config.toml
encoder_fused_qkv = true
encoder_shared_expert = true
encoder_layers = 12
decoder_fused_qkv = true
decoder_positions = "learned"
steps = 3200
lr_schedule = "wsd"
Rows from block 4 of the text decoder of a small encoder-decoder audio transcriber, named by matrix and row number. Rows with one number belong to one neuron. Each number is 500 + 40 x the weight over its row's rms, rounded and kept within 0 to 999. All counts start at 0. Numbers have three digits each. After the name is the row's rms in percent of the matrix's.
Before each neuron's rows are labels from the 100 texts, of 14976, where the neuron reaches its highest value: "tokens" is the input token at the peak. Only what is clearly more common there than usual is listed. The data: short read English sentences (LibriTTS-R). In brackets: how many of the 100, against the usual share in percent.
# fc1: MLP up (decoder.blocks.4.mlp.fc1.weight, 384x192), inputs 0-63
# fc2: MLP down (decoder.blocks.4.mlp.fc2.weight, 192x384, transposed), outputs 0-63

tokens: "'" (98 vs 0.7)
fc1.286 100:424543504479424531457488465527528547448526489485524520404554577495455565478428517453517484614553508491526498547544515478536555482451504546533480450389583468420493588512508439452483521454579460
fc2.286 116:460472512486535436495559420458493443478491487539492513526497536498471504518466485444481575476569467440530403510552564500471494540512487532486504570565436420503449522504492516487479515464476456

tokens: "p" (46 vs 1.2); "a" (26 vs 6); "b" (14 vs 1.1); "u" (12 vs 2.4)
fc1.337 116:494535523559502508500487465564503545518500507562520447488556511543551600571489507560471431514518424476555467519468523399523540452481497524484543496550497488467457485463442560508537526535520459
fc2.337 103:504449495515505457509600487506500434479492472525534473567515496505570446527541451544519477487521484481506513502511534493488475490523520575493401515478549444473546530516562525551506505472415391

tokens: "n" (63 vs 4.8); "i" (22 vs 5.4); "g" (9 vs 1.5)
fc1.278 101:492515470503515473465512480464507502540462487482518499475509505477507483490544516516521483505433559480455540425422550462505479513562512595504477564472526489495452480489469514499442458567498464
fc2.278 085:507489529561483544432544501559541514556515566529544475523528525427510485494601497526515427529456514481456502491455481463494417417488511454516493595535410487541476450525482479553486470513500477

tokens: " " (83 vs 16.4); "r" (13 vs 4.2)
fc1.354 090:467484565474478477423473433518580477497537586523479532490527540448544499499502466523488429464470506479505454490473515576477511543488536471522504501499592442473448433540593454515520532534488428
fc2.354 101:439481520523467530512580493493525589402462402470495579367458471559439567480502509515458517477516488553510507478462531477505538446492487488544472508498570511537531486432479469509504522523483471

tokens: "u" (100 vs 2.4)
fc1.228 100:477512472472543415496498568480477462539514483517428459418522458460474486445453527518453461478541507501488549520515545522490520498514515442510521406530501473495526526519534517480542516590477542
fc2.228 110:476495448477563498539529511437571528602549601495518552506504593502501542403562583537512461537499542479506502505524509470481482497496511441469517557413496514564436546503478483457504481484451524

tokens: " " (100 vs 16.4)
fc1.42 089:478458483531448523469466574517554468511524529495582535524508513454486463555437511429575505482481506526495525502520484425421511468497507562523463549512420547537484446498514459486511454509583491
fc2.42 103:475470458526465520481542581423492384526529518520410465469554565429502545455485529446497523460522548523509494543497496410458559492545522471537484464511480525577500462558588478588432495496497449

tokens: "o" (57 vs 6.1); "f" (41 vs 1.3)
fc1.157 102:552560493484541426468532536549460550478488497556546495519582485547459529457474570441493455457465486506463503531470523489469520467453524478522455490480523485535487490494567511481537533604543503
fc2.157 086:504484466475568458563485533496508500553431474538484465515557470518542456498502454504521504538490601534520486490541484480416428519513515554567530548553457498472530468567530471519466431506475513

tokens: "e" (100 vs 9.7)
fc1.282 092:544513469480543476471434605444510516470478539569575478466510456466440433429553561475547536509538474504493501482481534517498512436513529506516484483510497541460517513558521555439480530513561445
fc2.282 113:405506594538447485561526505450544458511465513518510557501486489487500477523571528461460485511529537493549456477390528511500483502490557479532542541452531463509596469629520463501510477478473516

tokens: "u" (52 vs 2.4); "a" (30 vs 6); "o" (13 vs 6.1)
fc1.268 099:496511608515519464487494477469593533452585461548522516518491477463502462530510574446534532475423585499568454477481504525461520491480413493485511517502545437551522449527461462458521535469572524
fc2.268 087:496512521510537482461529529504561429467562503492504487504572429548458548557505506478571478399470501451579513458472415408525512459503467564476513509496483476508535437512509551547447477460565532

tokens: "h" (51 vs 4.9); "d" (48 vs 3.5)
fc1.305 104:553580443504465490512478504470455519487462479471540488514471450441500499481472405483482453568510510541532518604493498569523521523506547540579535534515534565498482465459499513483466513493537486
fc2.305 103:392503572546509412529533588486507486427511510479482528499484472457520495505470464507519598489490527496489485500517494488490491509524521492510412427521535535502532505523446602456489447562465513

tokens: "w" (36 vs 2.1); "o" (27 vs 6.1); "h" (26 vs 4.9)
fc1.114 095:554432493563508480556474516494532504514395515504449479510525518544517481459529436479513450401446462500470524497420577461541523433518447489495488509510429555448501413479478484506566574454553493
fc2.114 102:452528504463480500482509511482515499516474563620527469493448479507491549550501512479418450490482461486505497445510582455518528564506485534565549548492537515497546508571541523401522443474517491

tokens: "u" (73 vs 2.4); "p" (20 vs 1.2)
fc1.251 115:479520546451537519486529466538458557473547492580528501531526446572424515475486595509479528493531430433559565554449556503501480530478479534480465518475505506534456537530512532427532434495566465
fc2.251 101:493531511531512459509473526524514546501527437499483576506508404509504548450536483575492473481475515506474540508456532553513546508511512490500550423482442473513461541464468523593524467497541447

tokens: "r" (100 vs 4.2)
fc1.140 103:549477471502501488431407497463505501493526485468538530490564475453487546488436466596466476496459395494456553461549500540423462485482549520546448507508460488509487497490562521499498567513528510
fc2.140 099:530500494489494446499521453560443506545519527514555460423510486557477517512591581489454501478467458455479602504488469487412473465448515493488438516540481540578494465511536469533550494520549531

tokens: "m" (98 vs 2.1)
fc1.208 105:582478521474503546445494486543416513561459504547514486483517476480463555513538502488550472494435413492474544462524500513520558567456476513530469461455509533446521569491480482472488487544468539
fc2.208 121:549528478477533482461470467458482484586525488546520548633497482517537502494474479486542455494495516425618527464512453472516534462535484497473524491546541510517469510481492490608480495503521463

tokens: "e" (56 vs 9.7); "l" (27 vs 3.3)
fc1.212 100:494560519516409531476583453449495537559445533441473476510448516538506507514507574493551492440451491547500501564519484531434510518514490501521520493451444540558545424498508550508418525415544500
fc2.212 091:454459508510499511493465546504515433474485489413520398450481464504428451563489465455496536539494528467508500480482516575545539499460485494523484470539490467488565503448519500395531524514432521

tokens: "r" (48 vs 4.2); "m" (39 vs 2.1); "u" (13 vs 2.4)
fc1.193 109:497513464466541487469434506535494536507425515548507532482550507477464519514501430518500492505456531500528483421530529510582460416467464465462570561477470525460521509477534606564514444518527575
fc2.193 104:484566420495465532464540405433386514520477544463503459498479573525502498492525575579570461482476488477461476480553516501442508493515465446535527560504482510499492488513541505506524466443520506

tokens: "w" (56 vs 2.1); "h" (34 vs 4.9)
fc1.88 097:559444461500524505456550466488513436531515493435486506478447523469468492521482488499505519473557502501520524526489461487447447544609449496551518514504472495450515513511561496471518501421542499
fc2.88 116:473497600446508446469533475460474544512527526545506544482556479569555493478518478529541437454466537589488503487481515538507555506495515477504500524545483459486498535520496486534529517442485474

tokens: "i" (60 vs 5.4); "e" (40 vs 9.7)
fc1.105 103:477466613499501483475427484487555470424427518567483559524473464459515474515456519568490507480542577531463546488478507478510453523504453522487509457545489488483525531476482493516513550567447449
fc2.105 090:540500512507491515498399536524554522486571511514544509493394521473523471482474492515505489512502490508475475504468449458530529405555496503534438493560481485488480464477458529452505526499463486

tokens: "m" (36 vs 2.1); "u" (30 vs 2.4); "g" (21 vs 1.5)
fc1.59 099:496520492528468439546559563480524450520432414511498457529476500542536520534501475583504450533489519492478486503570551432526496453527497574514499491475489478515500519500473492480483492585543452
fc2.59 086:525498499568484542546481508514509535496475487513475568438475537477493524526437494533542484507490530482463538519524617495537411531553455492515490488473507545501510489488483489469468520509483489

tokens: "c" (67 vs 1.7); "o" (25 vs 6.1); "p" (8 vs 1.2)
fc1.360 098:518462501480557553416469560427532495472485516514524458507519522491473514483491568551485451460462515594586525517528508452476545418494455474512540482450537413511403412495499523461543564482550541
fc2.360 115:446495443505467460468428480541505478590494458493460438513507527540532494462494503489509483476456476464523556497512460493484471468415556424509542505480518503577500510476508477462591533447496543

tokens: "h" (76 vs 4.9); "r" (23 vs 4.2)
fc1.306 089:444510474528438487452449440502509487546469540512495451529475487487502529525539557448567492480430528483525549512479496557477564529572407510460538468549479497562427529530530439529453478394513603
fc2.306 119:583424565507489521526519506488524469531529425557516510536433532491439489412470409533488433477513448454501558523497485491469470545548550410457499535539516551522561513524472515470476462507532503

tokens: "r" (45 vs 4.2); "t" (31 vs 7.2); "l" (7 vs 3.3)
fc1.207 106:455534480465466493450484429455567477472512542480530479563497517484535500546577452452514437472490483581613527437478543513545469517464513488435528503552501411515419506504483450507578539472543465
fc2.207 101:464514469459469588532579604470446555510449508515523484580462544505529500537477502444518481468577508472490515547515461491496485524501477449492460442468540466459528502560505485487447537481545503

tokens: "p" (91 vs 1.2); "l" (7 vs 3.3)
fc1.84 103:580555500499490597505483585456484524542460479484542508519505489494485483421436458491484541505440539540516554462543530452499504460477498491567448567495496490516449477508477440428408522532540565
fc2.84 111:567495525552468525576523421525488450535494449472529574482452483476527489490487456547439576487494457496511518559556492477484479500495500497508574477491553400499452509489473454555530498447484511

tokens: "r" (63 vs 4.2); "e" (35 vs 9.7)
fc1.3 108:442518440448538483505478432530576489515585487535584431482517474446457457482534521533477451468546440547586466437450502515483538510556528464526567551535496509506512508484549514507507551483551467
fc2.3 113:516374499468543433525541506505510453487471512507488460479525531564465530573495492469507545485505471489545476567482419512492590556420458487533536464539517496543502501495438511488474513440512523

tokens: "h" (81 vs 4.9); "s" (10 vs 4.8)
fc1.244 103:479465437492448431451480552501543538531495526556536464494529542484501544488507443466460525539465523400476488544541501527454459513494520487543445478496527456491469559542558478575533524528466542
fc2.244 092:498458472437506534503552521498473515524486515461469509424501495550468510489441401549462518508450441537492496494599602494497501451438519525472492470548512499440511494474542507521437595538465473

tokens: "o" (100 vs 6.1)
fc1.104 111:536532514453527450448561490462491443489456512464504504517425569442572503507490443483501469507469504525552477582545529442506532553540508544512548571493507456573460545531476559528444514511496482
fc2.104 100:490573458492539418432464505550535503520509409516538525402461498539535496502469528433529556500532511515449478551494467487548478495475609535445439540521485400496474484493485511499492513523512473

tokens: "o" (81 vs 6.1); "u" (12 vs 2.4); "f" (7 vs 1.3)
fc1.261 099:453431500501540459447524572511488487519485504485491507526476497436481522503402459566493511518500521513514595469538547477567534477446534530548547494462439526428508475572448508497572498575494526
fc2.261 090:448504413490523433502458471510576557525437518444516440557509487485513496569447484516521475441482556518500415501552474514522463488478518558470539541470556524474490577413445411482535530551465512

tokens: "a" (82 vs 6); "s" (16 vs 4.8)
fc1.363 097:533563573475479533480574560480537515452473541528426461470509430476470453545443540520468480543551510555494460508417470472500521516525519486526546461427496479495432469515462550440496420486568534
fc2.363 066:522498446529493488439470457532468544434466438558476487513492523425485454513435508552492463572523580406545527482529490502532525455502481518534407542523464474525517486523541532490406454474482567

tokens: " " (100 vs 16.4)
fc1.57 094:509509454593467428479508511491493564478474446511554605469510506456562448578468475509459526467450414406489541462547527509497484496459484473533537515517509464546547453501487494488483523501463414
fc2.57 111:512555493475502501486533477565510460534527454507457496526520401483532459545537509520531554487483507521573483589527561458566463539502524461490539494523526480533587475429437424507513477460497463

tokens: "e" (76 vs 9.7)
fc1.60 111:546496527493439486432484498498490507520476427576511493461511464550500522482516480444509513498482505463571472508534482532470530517480512564453561509495512514547462486559471440506414526525498555
fc2.60 104:477527501512495466449538527534500469524477472451541496475504498523494437454460479543576501536504446551474523476512503461535512555471426470470480518442475460456514490461536523426528547480486421

tokens: "f" (100 vs 1.3)
fc1.4 102:430539557457503514454491507510480454563407581469541531482543560501457466471456456553555441488539536533458583451506543492473480481552527486520464439491485521537474477536467498489436513491489442
fc2.4 114:475486465500458481440526551489480461593487528524463452496544475499511516549486477513549552488543528477543489473459460502482516480538515455458556478462513566520522574572539501548487515454522438

tokens: "u" (78 vs 2.4); "r" (15 vs 4.2); "g" (7 vs 1.5)
fc1.40 109:520532522531573433525482490542524499479438592481507485507543471470507545505517488513468450523489521551522551473451492522506466486522474462505522431511528546488474429453545527489505487503447494
fc2.40 108:487539502524506492526519502440499522514475500492537442527518552468540464513485463481484466536529610499551479450430520490492509413502594424486441468555561447508498515553453520525482462500463532

tokens: "f" (46 vs 1.3); "l" (18 vs 3.3); "s" (16 vs 4.8); "c" (12 vs 1.7)
fc1.270 099:498492527509497484469471549474447458519532476523508501483504551389526416421495527471423451414486481538535504513556539522496568473582564458495507472506528427464528413507473487458553517495546498
fc2.270 104:571539448505506518571529493514554448489441475497577554462503488429545533501454532488488544395525435543482486475539575554519504529482511428511517465525507506535499416424475575499534502519494491

tokens: "o" (93 vs 6.1)
fc1.41 100:490470512517511468426514509508458506571459469518500395548470431513433445510510533587541489470468414474540499522486592451481463510461509531448482468542499432542541515541501463449522568509543524
fc2.41 081:563522434494562557523442472453574511467533541474487497481542436474461508545497503456574505577585463512499455454481473526583519525486419496545444489464526511431486487534511454520538597487456420

tokens: "p" (86 vs 1.2); "m" (14 vs 2.1)
fc1.119 097:547498448480452444521514504496511555478506467508519491504508513518524517446526499530462489506516473508497480452526596486516512486511548482565435417536454476514461566481472478465468450556525524
fc2.119 108:414499486538410515457545496488486515515552453541456481514476505547423472476461539483515515528447484490485428523527462431522462550569448497438451531451483512480524500447480501551507521458553480

tokens: "m" (55 vs 2.1); "n" (32 vs 4.8); "<end>" (12 vs 2.8)
fc1.80 101:511507454481450566489498595414498423436497506450534536462543500521492451578486508475479451441552531555576462468540512472519517526510504528545446544503511553468529439483527503542501491493457501
fc2.80 081:478515484475485461506494529541547495541487486547581529498530569498509535516458482467529429466507516489501518515491468500484480448513569547542543453472501478496513439405505543421512481563514489

tokens: "o" (98 vs 6.1)
fc1.82 097:482491519489445587518536487503539504526451480500457486542452486495497507450551464511470488453500477473428510423476509555525525470523495543515439494528494433526460483496496555546489569501509514
fc2.82 113:461505462496476504577464520496499567465469457502516472527497509481461479492495482504459598498473570516488570455512533505520463526507449506399480512531501493514568608546533527466432414459526465

tokens: "a" (82 vs 6); "u" (11 vs 2.4)
fc1.273 093:481490491487555486511440506499515492487573536563513489513388505447441497573512495416512489490461502480516476508550521483466515548404445495445491476558387567466560537485444485529517545545439514
fc2.273 082:495523505520534452509543466456495495551429553537449525511517578540512499472481492516406459509584532468450495532536450454447525491510525484495574490436512523498460509550486500455508456518477490

tokens: "s" (85 vs 4.8)
fc1.367 102:529523493513552487476476483515592530436509516491495502471445554532583481479468547455442490471532483559520531491548529467477573532555563486506491495466485455477501438558521469554515533455521495
fc2.367 114:529572473450454490498531432522535465483575444504466460549480465422489481484447495493582565504546521528501507550499477510485499512488522517508499472470511510460556532488521499496495544524410433

tokens: " " (38 vs 16.4); "w" (26 vs 2.1); "y" (10 vs 2); "f" (7 vs 1.3)
fc1.87 100:517517530578475552591493459474596487508542553458490537497476491476490551476579511552524465497521509515518468508474490512540513491526517517529484510489512534458509483490554491498518506527498520
fc2.87 090:497447540480558476468435447441474513509418486512498517470469444569476515561432471380498476525522457490547528506514524497530521605466512449478483467469482542498542511467527464549549464562519513

tokens: "i" (65 vs 5.4); "m" (35 vs 2.1)
fc1.344 094:434540561464563547505466515570529581534445500528519514584510463536523499501444443514486480485565459537550452415535558521513499499522563519561456546421523447577501482443411505593520480493525509
fc2.344 091:584496495557457564480529488579446441575459509510523479485503466475524526519461444583511500521518536450488514509511463451448512449441492473468468498548488501455515488512483562502492437494499506

tokens: "m" (29 vs 2.1); "r" (25 vs 4.2); "s" (15 vs 4.8)
fc1.309 101:489484447505457611534477542526510459468490496451512573485486466466468477568503525445487399474492437510509536510519493497426445562518494448482484537503502569496534511535557551474479502493466477
fc2.309 109:477514517546471479473478432552513529498444505488537496478471489449460436509493517516531587488448522499517544586514533498467446416453496521552526475540490448507513406471560476458516539514561532

tokens: " " (100 vs 16.4)
fc1.92 083:492598511547514475488438519510549513461483519448467448475550516552495498471427553514494436445488538557464507465503451433515534514517485486625473527515569488512507463479524436504501502536574455
fc2.92 102:531435531536465606524455504520432449525550490517511522542536446502467558477478495379458493474535488434528504495511486488462494506556560532469539484578453533487453509502468505514492474481476538

tokens: "o" (100 vs 6.1)
fc1.153 098:503481516486567505511501580511544488506516526583535524468555439492441434506459557525490493575461515518495560532505489448522476502491561512454508438534547508483567447468517469503482532493560465
fc2.153 103:559538510507477469437550582476501483524519467472489467451523458506444500543514513509531578499496500536495400488459475464471526596495477452570470501486455541472571504526546526480554505530491431

tokens: "s" (53 vs 4.8); "x" (47 vs 0.1)
fc1.116 099:446517472570471471477483506506540468467518496600544522455565510470501510569452494524510483467514477506444546450585523527520581508492517446562498460468437500477512501512524494411530421517527577
fc2.116 094:540545478486509448524488487514502517506538566478441478520541412415503554578475440539487529536495547552467521500543562465564475507567478476521488453505542428522522416450427535485451486485584471

tokens: "t" (100 vs 7.2)
fc1.177 107:496499511575504551489532502520501522513471516464500427520496497508588469533505529494490428534600516451495467492453521513510585515467498549523492512520447468520443458542567474444465517458530581
fc2.177 113:482463533534567479548497470567509527458513424500431524512516511567520549439454451496520515556486523490485479448492578475453500533505508447488457560561502544486519609494536506474495523497514497

tokens: "i" (72 vs 5.4)
fc1.81 097:482541499457508571499588495411466515507407545491522504447503517528446500510423497498484447461557511526438467538498531507529520522470528494457577439505407521523529560452472542507505471482504458
fc2.81 089:568502570567513495458540502597476413478528522504481472490487529468408553514498542475494501540490479532547558520457559413445517430498512549509557535493598467460427501521496522537408457451552503

tokens: "a" (100 vs 6)
fc1.89 092:500531459515477545531507485478452543433510561492551509542536452514477544501529512550450543519441447490536544562550467480461521475486461481522512493523463483507512523448505477542455488527563517
fc2.89 123:522493569542497426494485536459513530492494484523567498429482507475472473466514488563438378526441516453500532515499450477439439527505535505522479482583510491455424467549531432573557449541496492

tokens: "c" (99 vs 1.7)
fc1.338 099:435491475440466543537515512486495538490512432548438492491453476452507538478466442544483472518530467502512529441459449534524480509447521444586480531444515512489517491487493526509557565568502484
fc2.338 101:487527490511470463551460530555472496454537523493449457439493498578413531474502489503507482452525500486501530477484470528467448417524448517560533514468517460516481531495453487534556431495545466

tokens: "g" (42 vs 1.5); "s" (41 vs 4.8); "r" (14 vs 4.2)
fc1.346 095:572491486497441461460454511558541513556518507482491465516484432450524480541448498482507511529484495533382459497403570560468465482468462528522502528448433505497425550518512496475476537572476454
fc2.346 086:424488517446435482476506597484527508488443532479496418480453527514470537498475476530474503469552500467509566547518435496437454548441483569504449522579472500481500403537533416544512502480565538

tokens: "p" (70 vs 1.2); "b" (8 vs 1.1)
fc1.352 101:561452460484522535487482512510538490543406517507497519462566553493446490562517517494465478450536529525602502556489506494441500499486551505569487550574461502519520501511480474437517435434454509
fc2.352 101:524491490499489499547511531505514492528474509466454407442536460491450525434448541509519497488386521394463477481505475455555492554416491507555553578487596488500465482496529426476509501442468536

tokens: "s" (98 vs 4.8)
fc1.192 096:496469488471392489486475491464511470419464508527551479502558522428478544428413530484397499551457485510460503473479581548456495494522493543581528507604515472495501510594536533512531372490522498
fc2.192 125:466512526501517550524499552461451425520476536446443437578478525503501459440401514516526489516473494559491515442492492507474446531496501520469502492537505606495519507514471519512544523461517449

tokens: "t" (84 vs 7.2); "o" (15 vs 6.1)
fc1.97 102:497498500448530516474481548518485518500479497511504428531504443460516512474476541485578467513526538510527471537539554526510488507492546472490564570447491522546544520436531469422409553557502549
fc2.97 114:517474503545508442460504485434467487517517518511496608539489485551552432471576527562490584489498492488517513478530531472453533459543447536482461503543526460485486468505557523485510435599576421

tokens: "r" (60 vs 4.2); "n" (15 vs 4.8); "s" (13 vs 4.8)
fc1.141 095:446442532527505516439438575443440536462490481524619476431496491421533492459489499522491460519494527496489472493511541533495517540482514522473583504430530452536520464551473467483553523479493408
fc2.141 103:480418446472544486461477461503529482486504564553491505494461471496434447502510480535490517440515469486583498458538538526496526536434467576511498504487461485470489509485527483538505497466466535

tokens: "o" (100 vs 6.1)
fc1.163 109:540520595514511477537562462482445455512490418497523520523506508531501557534516402504566513437461457469519507455448471478489489561467461494499502561517422532538516445509549443480500516559499591
fc2.163 113:499471506493555495452532534513516430513516474460499556488498427474517488424489496573549571535536465431510491489488509443412526487507504489471510523484460475482463483561524514509487479500473493

tokens: "p" (50 vs 1.2); "u" (43 vs 2.4)
fc1.373 094:505506474447495511525451488469507554542423443520555470455459512426482457447470524465421384557465464500443528462549526500499437516525500492472469537530531506530493551475464498487570514401543493
fc2.373 091:523483453525495519487527442489540463511417463364443532483547422493456522446529532486463485460505545520507502523485504536437516502520536486466469466475464547459443551552525501488503494502492479

tokens: "f" (38 vs 1.3); "p" (36 vs 1.2); "c" (13 vs 1.7); "s" (13 vs 4.8)
fc1.328 096:522536510459433512507514527436472512410505516436535498542516506477543530517505482556485491566563520519552565491518476500537483474536498507530569444622519511462495508467551507515514427478536510
fc2.328 084:445467532494475555516409571529534504513572566485461530464489455466485464470471531526511508533435464484507483540447453505490485479545555478534520481504475529548586549549418552484443532486468522

tokens: "a" (96 vs 6)
fc1.318 097:548498490515504521538403520485524582512465509544443466536492477447428470531558478526484486546512478513518574444438456469493570484443462544524492530489469523554499508470497580503508490542489554
fc2.318 110:476510494419509504555473504537446498472509466390429430455506513442454552516556621548487441484535572537504502507540531517469481580493521516539484441550534480497528551515494464527466465496443491

tokens: "g" (50 vs 1.5); "y" (13 vs 2)
fc1.226 105:489529497493471476473438545496474554618516514561447471468472504515475498498448499566471532533516484458451548481560461484472536531562513590484524549519453525443461512463470500558482531390494542
fc2.226 109:595446489506490514470507526482574518441475562542502492529431525510556446530520465507611498518505558513548495498497503519507517538393537499491519474563495482496453479494469424472510441487552472

tokens: "w" (100 vs 2.1)
fc1.235 108:521491470493503468493468456513516434525540501443595448524479458558480581527474564516531460519455493528503535409482458526457451488530501564438451511476508471560499525487575517542494440484494517
fc2.235 092:460503467526424432479479564509490499517449494465568451530558518541495490529533457500568506524488491518475479588492578495515476425487506613498496517495552427530470489512585583497524483533411534

tokens: "m" (64 vs 2.1); "<end>" (21 vs 2.8); "u" (10 vs 2.4)
fc1.371 094:463555538496523548463458548567489508471565545487475498510512514570511534506444527573474526438533392493469433452462532492427518369489479512500458533502487483555475512575574551504451481515535508
fc2.371 069:514456414578474512525561491541554529489473456505458442516468485560492483454553528530530467420516457492585528486563535560493490493462466529429490456569516515453500490490534427500511425446480498

tokens: "i" (61 vs 5.4); "u" (33 vs 2.4)
fc1.17 096:534441436494533501476462431520450484528512480593532518528462455493468523553510485480481539504511448510441537539470514496474510477511534490493471505475522445468472566533499573498456516522572415
fc2.17 095:542546554504440507546546460499483528475556414470489503461545507518453503428490553468421516535503459457522474572520509510479468508486570502488490439510454497511541512531455544465508516513561531

tokens: "n" (69 vs 4.8); "y" (17 vs 2); "r" (10 vs 4.2)
fc1.65 092:559560440455507544538459554535511475581527481485483520526561507455441442493512483477499477576533497417499489431424542513496551514512474510476544492468511509515470468453416480479520460538502544
fc2.65 110:508499518517536444496407481500523461446522474479583547536512465489495462531503472541474568439556509523467486490518472417526503430563420550489526456598443489585439490521450462450544453508498449

tokens: " " (82 vs 16.4); "g" (17 vs 1.5)
fc1.6 094:455516522576462561511492489574408549548496417504462523529536525540539522533487510490521418507517460562505502468546494522553547481408514484506518436463436527473492456505546432412477531469524514
fc2.6 095:483470476531527491586453481479506612449535459407511526536460507524499455516480450566558483488498548474433601503496559522541512535512495506490485440498496512547523501439521541469490427437538477

tokens: "w" (85 vs 2.1); "d" (14 vs 3.5)
fc1.296 111:480467483479515498513472502486510410501460462533444521498535536436444512502403525518505509507475450441524554499592521448491537443566521504477507459456468486512459551532519501476495467434604620
fc2.296 109:474487548458532486492525490472504542477503452460486493441526608443562512546433517551452513485474578458504474493426501455508459594473459511415505484447437527440564461511521480450520484539504584

tokens: "i" (68 vs 5.4); "a" (32 vs 6)
fc1.307 100:451531537576512458533463491515577527555538528534488520548534496462453521502475590573516446500498499502491497578447475527473520493517494534516352466409562494543490510574568530572538519509499527
fc2.307 119:519521538484499488465491456457541523479465475491434506442493545538533460494493528446531541510519580522490463507440549501515443471446497438619519535440549506481491487469509484500466521526437543

tokens: "h" (75 vs 4.9); "l" (24 vs 3.3)
fc1.194 098:579428487558461502519402489522484534529477537560477433508502536490468468481545539470499477544446486486523425494480491512486470451512508540508538485510517438518503501506514417547562467529535556
fc2.194 094:522490447518513550507430500458514491515573443483379510504434538521540470481507524490511579522547497529500415500448495472547491499465537535464503522481436512508514442505494528485485494553480549

tokens: "n" (88 vs 4.8); "f" (8 vs 1.3)
fc1.122 101:504544583531512538484507485493545490492531468503507457517526532527507512554492527566528465462476489428476502474509464569478565493530467446432451482490504489420485525536555513559495463488446450
fc2.122 085:499469503564549576493497551554562479509467484495582468527567506491477552458470425492524458549449512523512532498505546504493532478498526505547506489496447511495527529509471495478436509537495509

tokens: "m" (59 vs 2.1); "d" (41 vs 3.5)
fc1.269 105:509560559478448510528458571602528484482505537524445472467509513506522472482518544473507505498545458490456501456570567497465485462525551429454465461482535445466494481496527517474473583504555525
fc2.269 092:465504431526491522505555516551486460489495488509524469554531503447535488560525554635518488513445483514525538467488492512467486516389501414492485471452422560495475557470486542507486512463584544

tokens: "'" (65 vs 0.7); "m" (18 vs 2.1); "n" (15 vs 4.8)
fc1.34 102:507568519465446502459543504476565537529573487436460519528490453501489509511530477516499496558468509533518477454467520531417546447524530502546484481468483548522535491406472557514522519479506475
fc2.34 098:480574486547489462474524472529562443482505505534460550502517475485466509472412399547553612569505571527502542463545522516466458494449608540514488408490490482473515442435531511469557486487490524

tokens: "e" (100 vs 9.7)
fc1.172 113:479523493448531474535464499452455522464518551539504474489461480504601533502481460517522503483492489500473542502514462579535387481561507504477535531491551478516536445448565485508444538544551502
fc2.172 119:444482528481503442498570509500520528452430496510450485482543583474499521480569497540498521519424488506448467494513443428449438464452521517467461499527490464522498512437594518463495509518531492

tokens: "a" (76 vs 6); "e" (23 vs 9.7)
fc1.160 089:464464564451460549470493452465489433502516488486482448629446467505548521552461518461455551546499547532563448496546467506561569528499470508504512495488530500444508500521593569552464417477528479
fc2.160 104:491473449479511500437447513548557507592514462445557423534482497510465469518459528532445487424515479481486519530554458459515438469518513498465466522446527530502498542522491516519570417469424471

tokens: "a" (100 vs 6)
fc1.374 099:481547477433476514502547541520451504549466558520511474511544479558443526579513472478524506484435455518521569500564505474491525513538523554473523451510470543526573448504523453458545486487481484
fc2.374 092:450490507511530463497461530591442470422471584541522469542489531510512470537462513515582498553534574459526488466441596438542486479470434509505528503585521473463507474520557482481449444481440499

tokens: "s" (58 vs 4.8); "'" (27 vs 0.7); "x" (15 vs 0.1)
fc1.110 103:523430475461492502462510517568504458449492507497501565462522543546488571529473473539515510508533483547433484457546545542484491469434541470508574392459480504506513492513484479459621489511541531
fc2.110 095:527522527484554464535533442514425506481502509460519481490463508496481517527485467488500472423479484599512521491456563555521585453493586546493554491448489518570495443450496441452463456418500522

tokens: "a" (35 vs 6); "o" (26 vs 6.1); "m" (9 vs 2.1)
fc1.19 107:548511589533451529491483505491538581531414430481461453491483543552453492467581512431503489518528536528517486527460432521498565478505521523545468541384453512544513534472441525462476520474501468
fc2.19 107:471440579400476526520482457605516528498566489524478552525474515527418518517532508537545511480469524431518507492520541466527517510476528515444488547535480578541548494461441519491505516474429460

tokens: "g" (47 vs 1.5); "n" (27 vs 4.8); "o" (17 vs 6.1)
fc1.73 096:518509558545608551548509468419513502474496407483600430507508534478481595498422513460496473525467538474520501518468495517467524438497496556506444474519446486544466480553459408456502502470493467
fc2.73 098:526480524534467461465498516508506538515440565522509516513473519524492518403488453472473465542450502518496529518507579468440567444520454485510530508464539464555542490567495539444584463493458502

tokens: " " (59 vs 16.4); "c" (37 vs 1.7)
fc1.135 092:470469603458507492472513513494477492482504521516497506447568446563485463490444537437422480564466573493527502462550526464484553472525485466538521498540486463478461459457493420542463470524531523
fc2.135 083:535483596518538526484466478464472508547542440523553470572590467544477510497434456461500477506553532508479475526471506437531478469546483508439513464558506452537497514519450549562444520527474551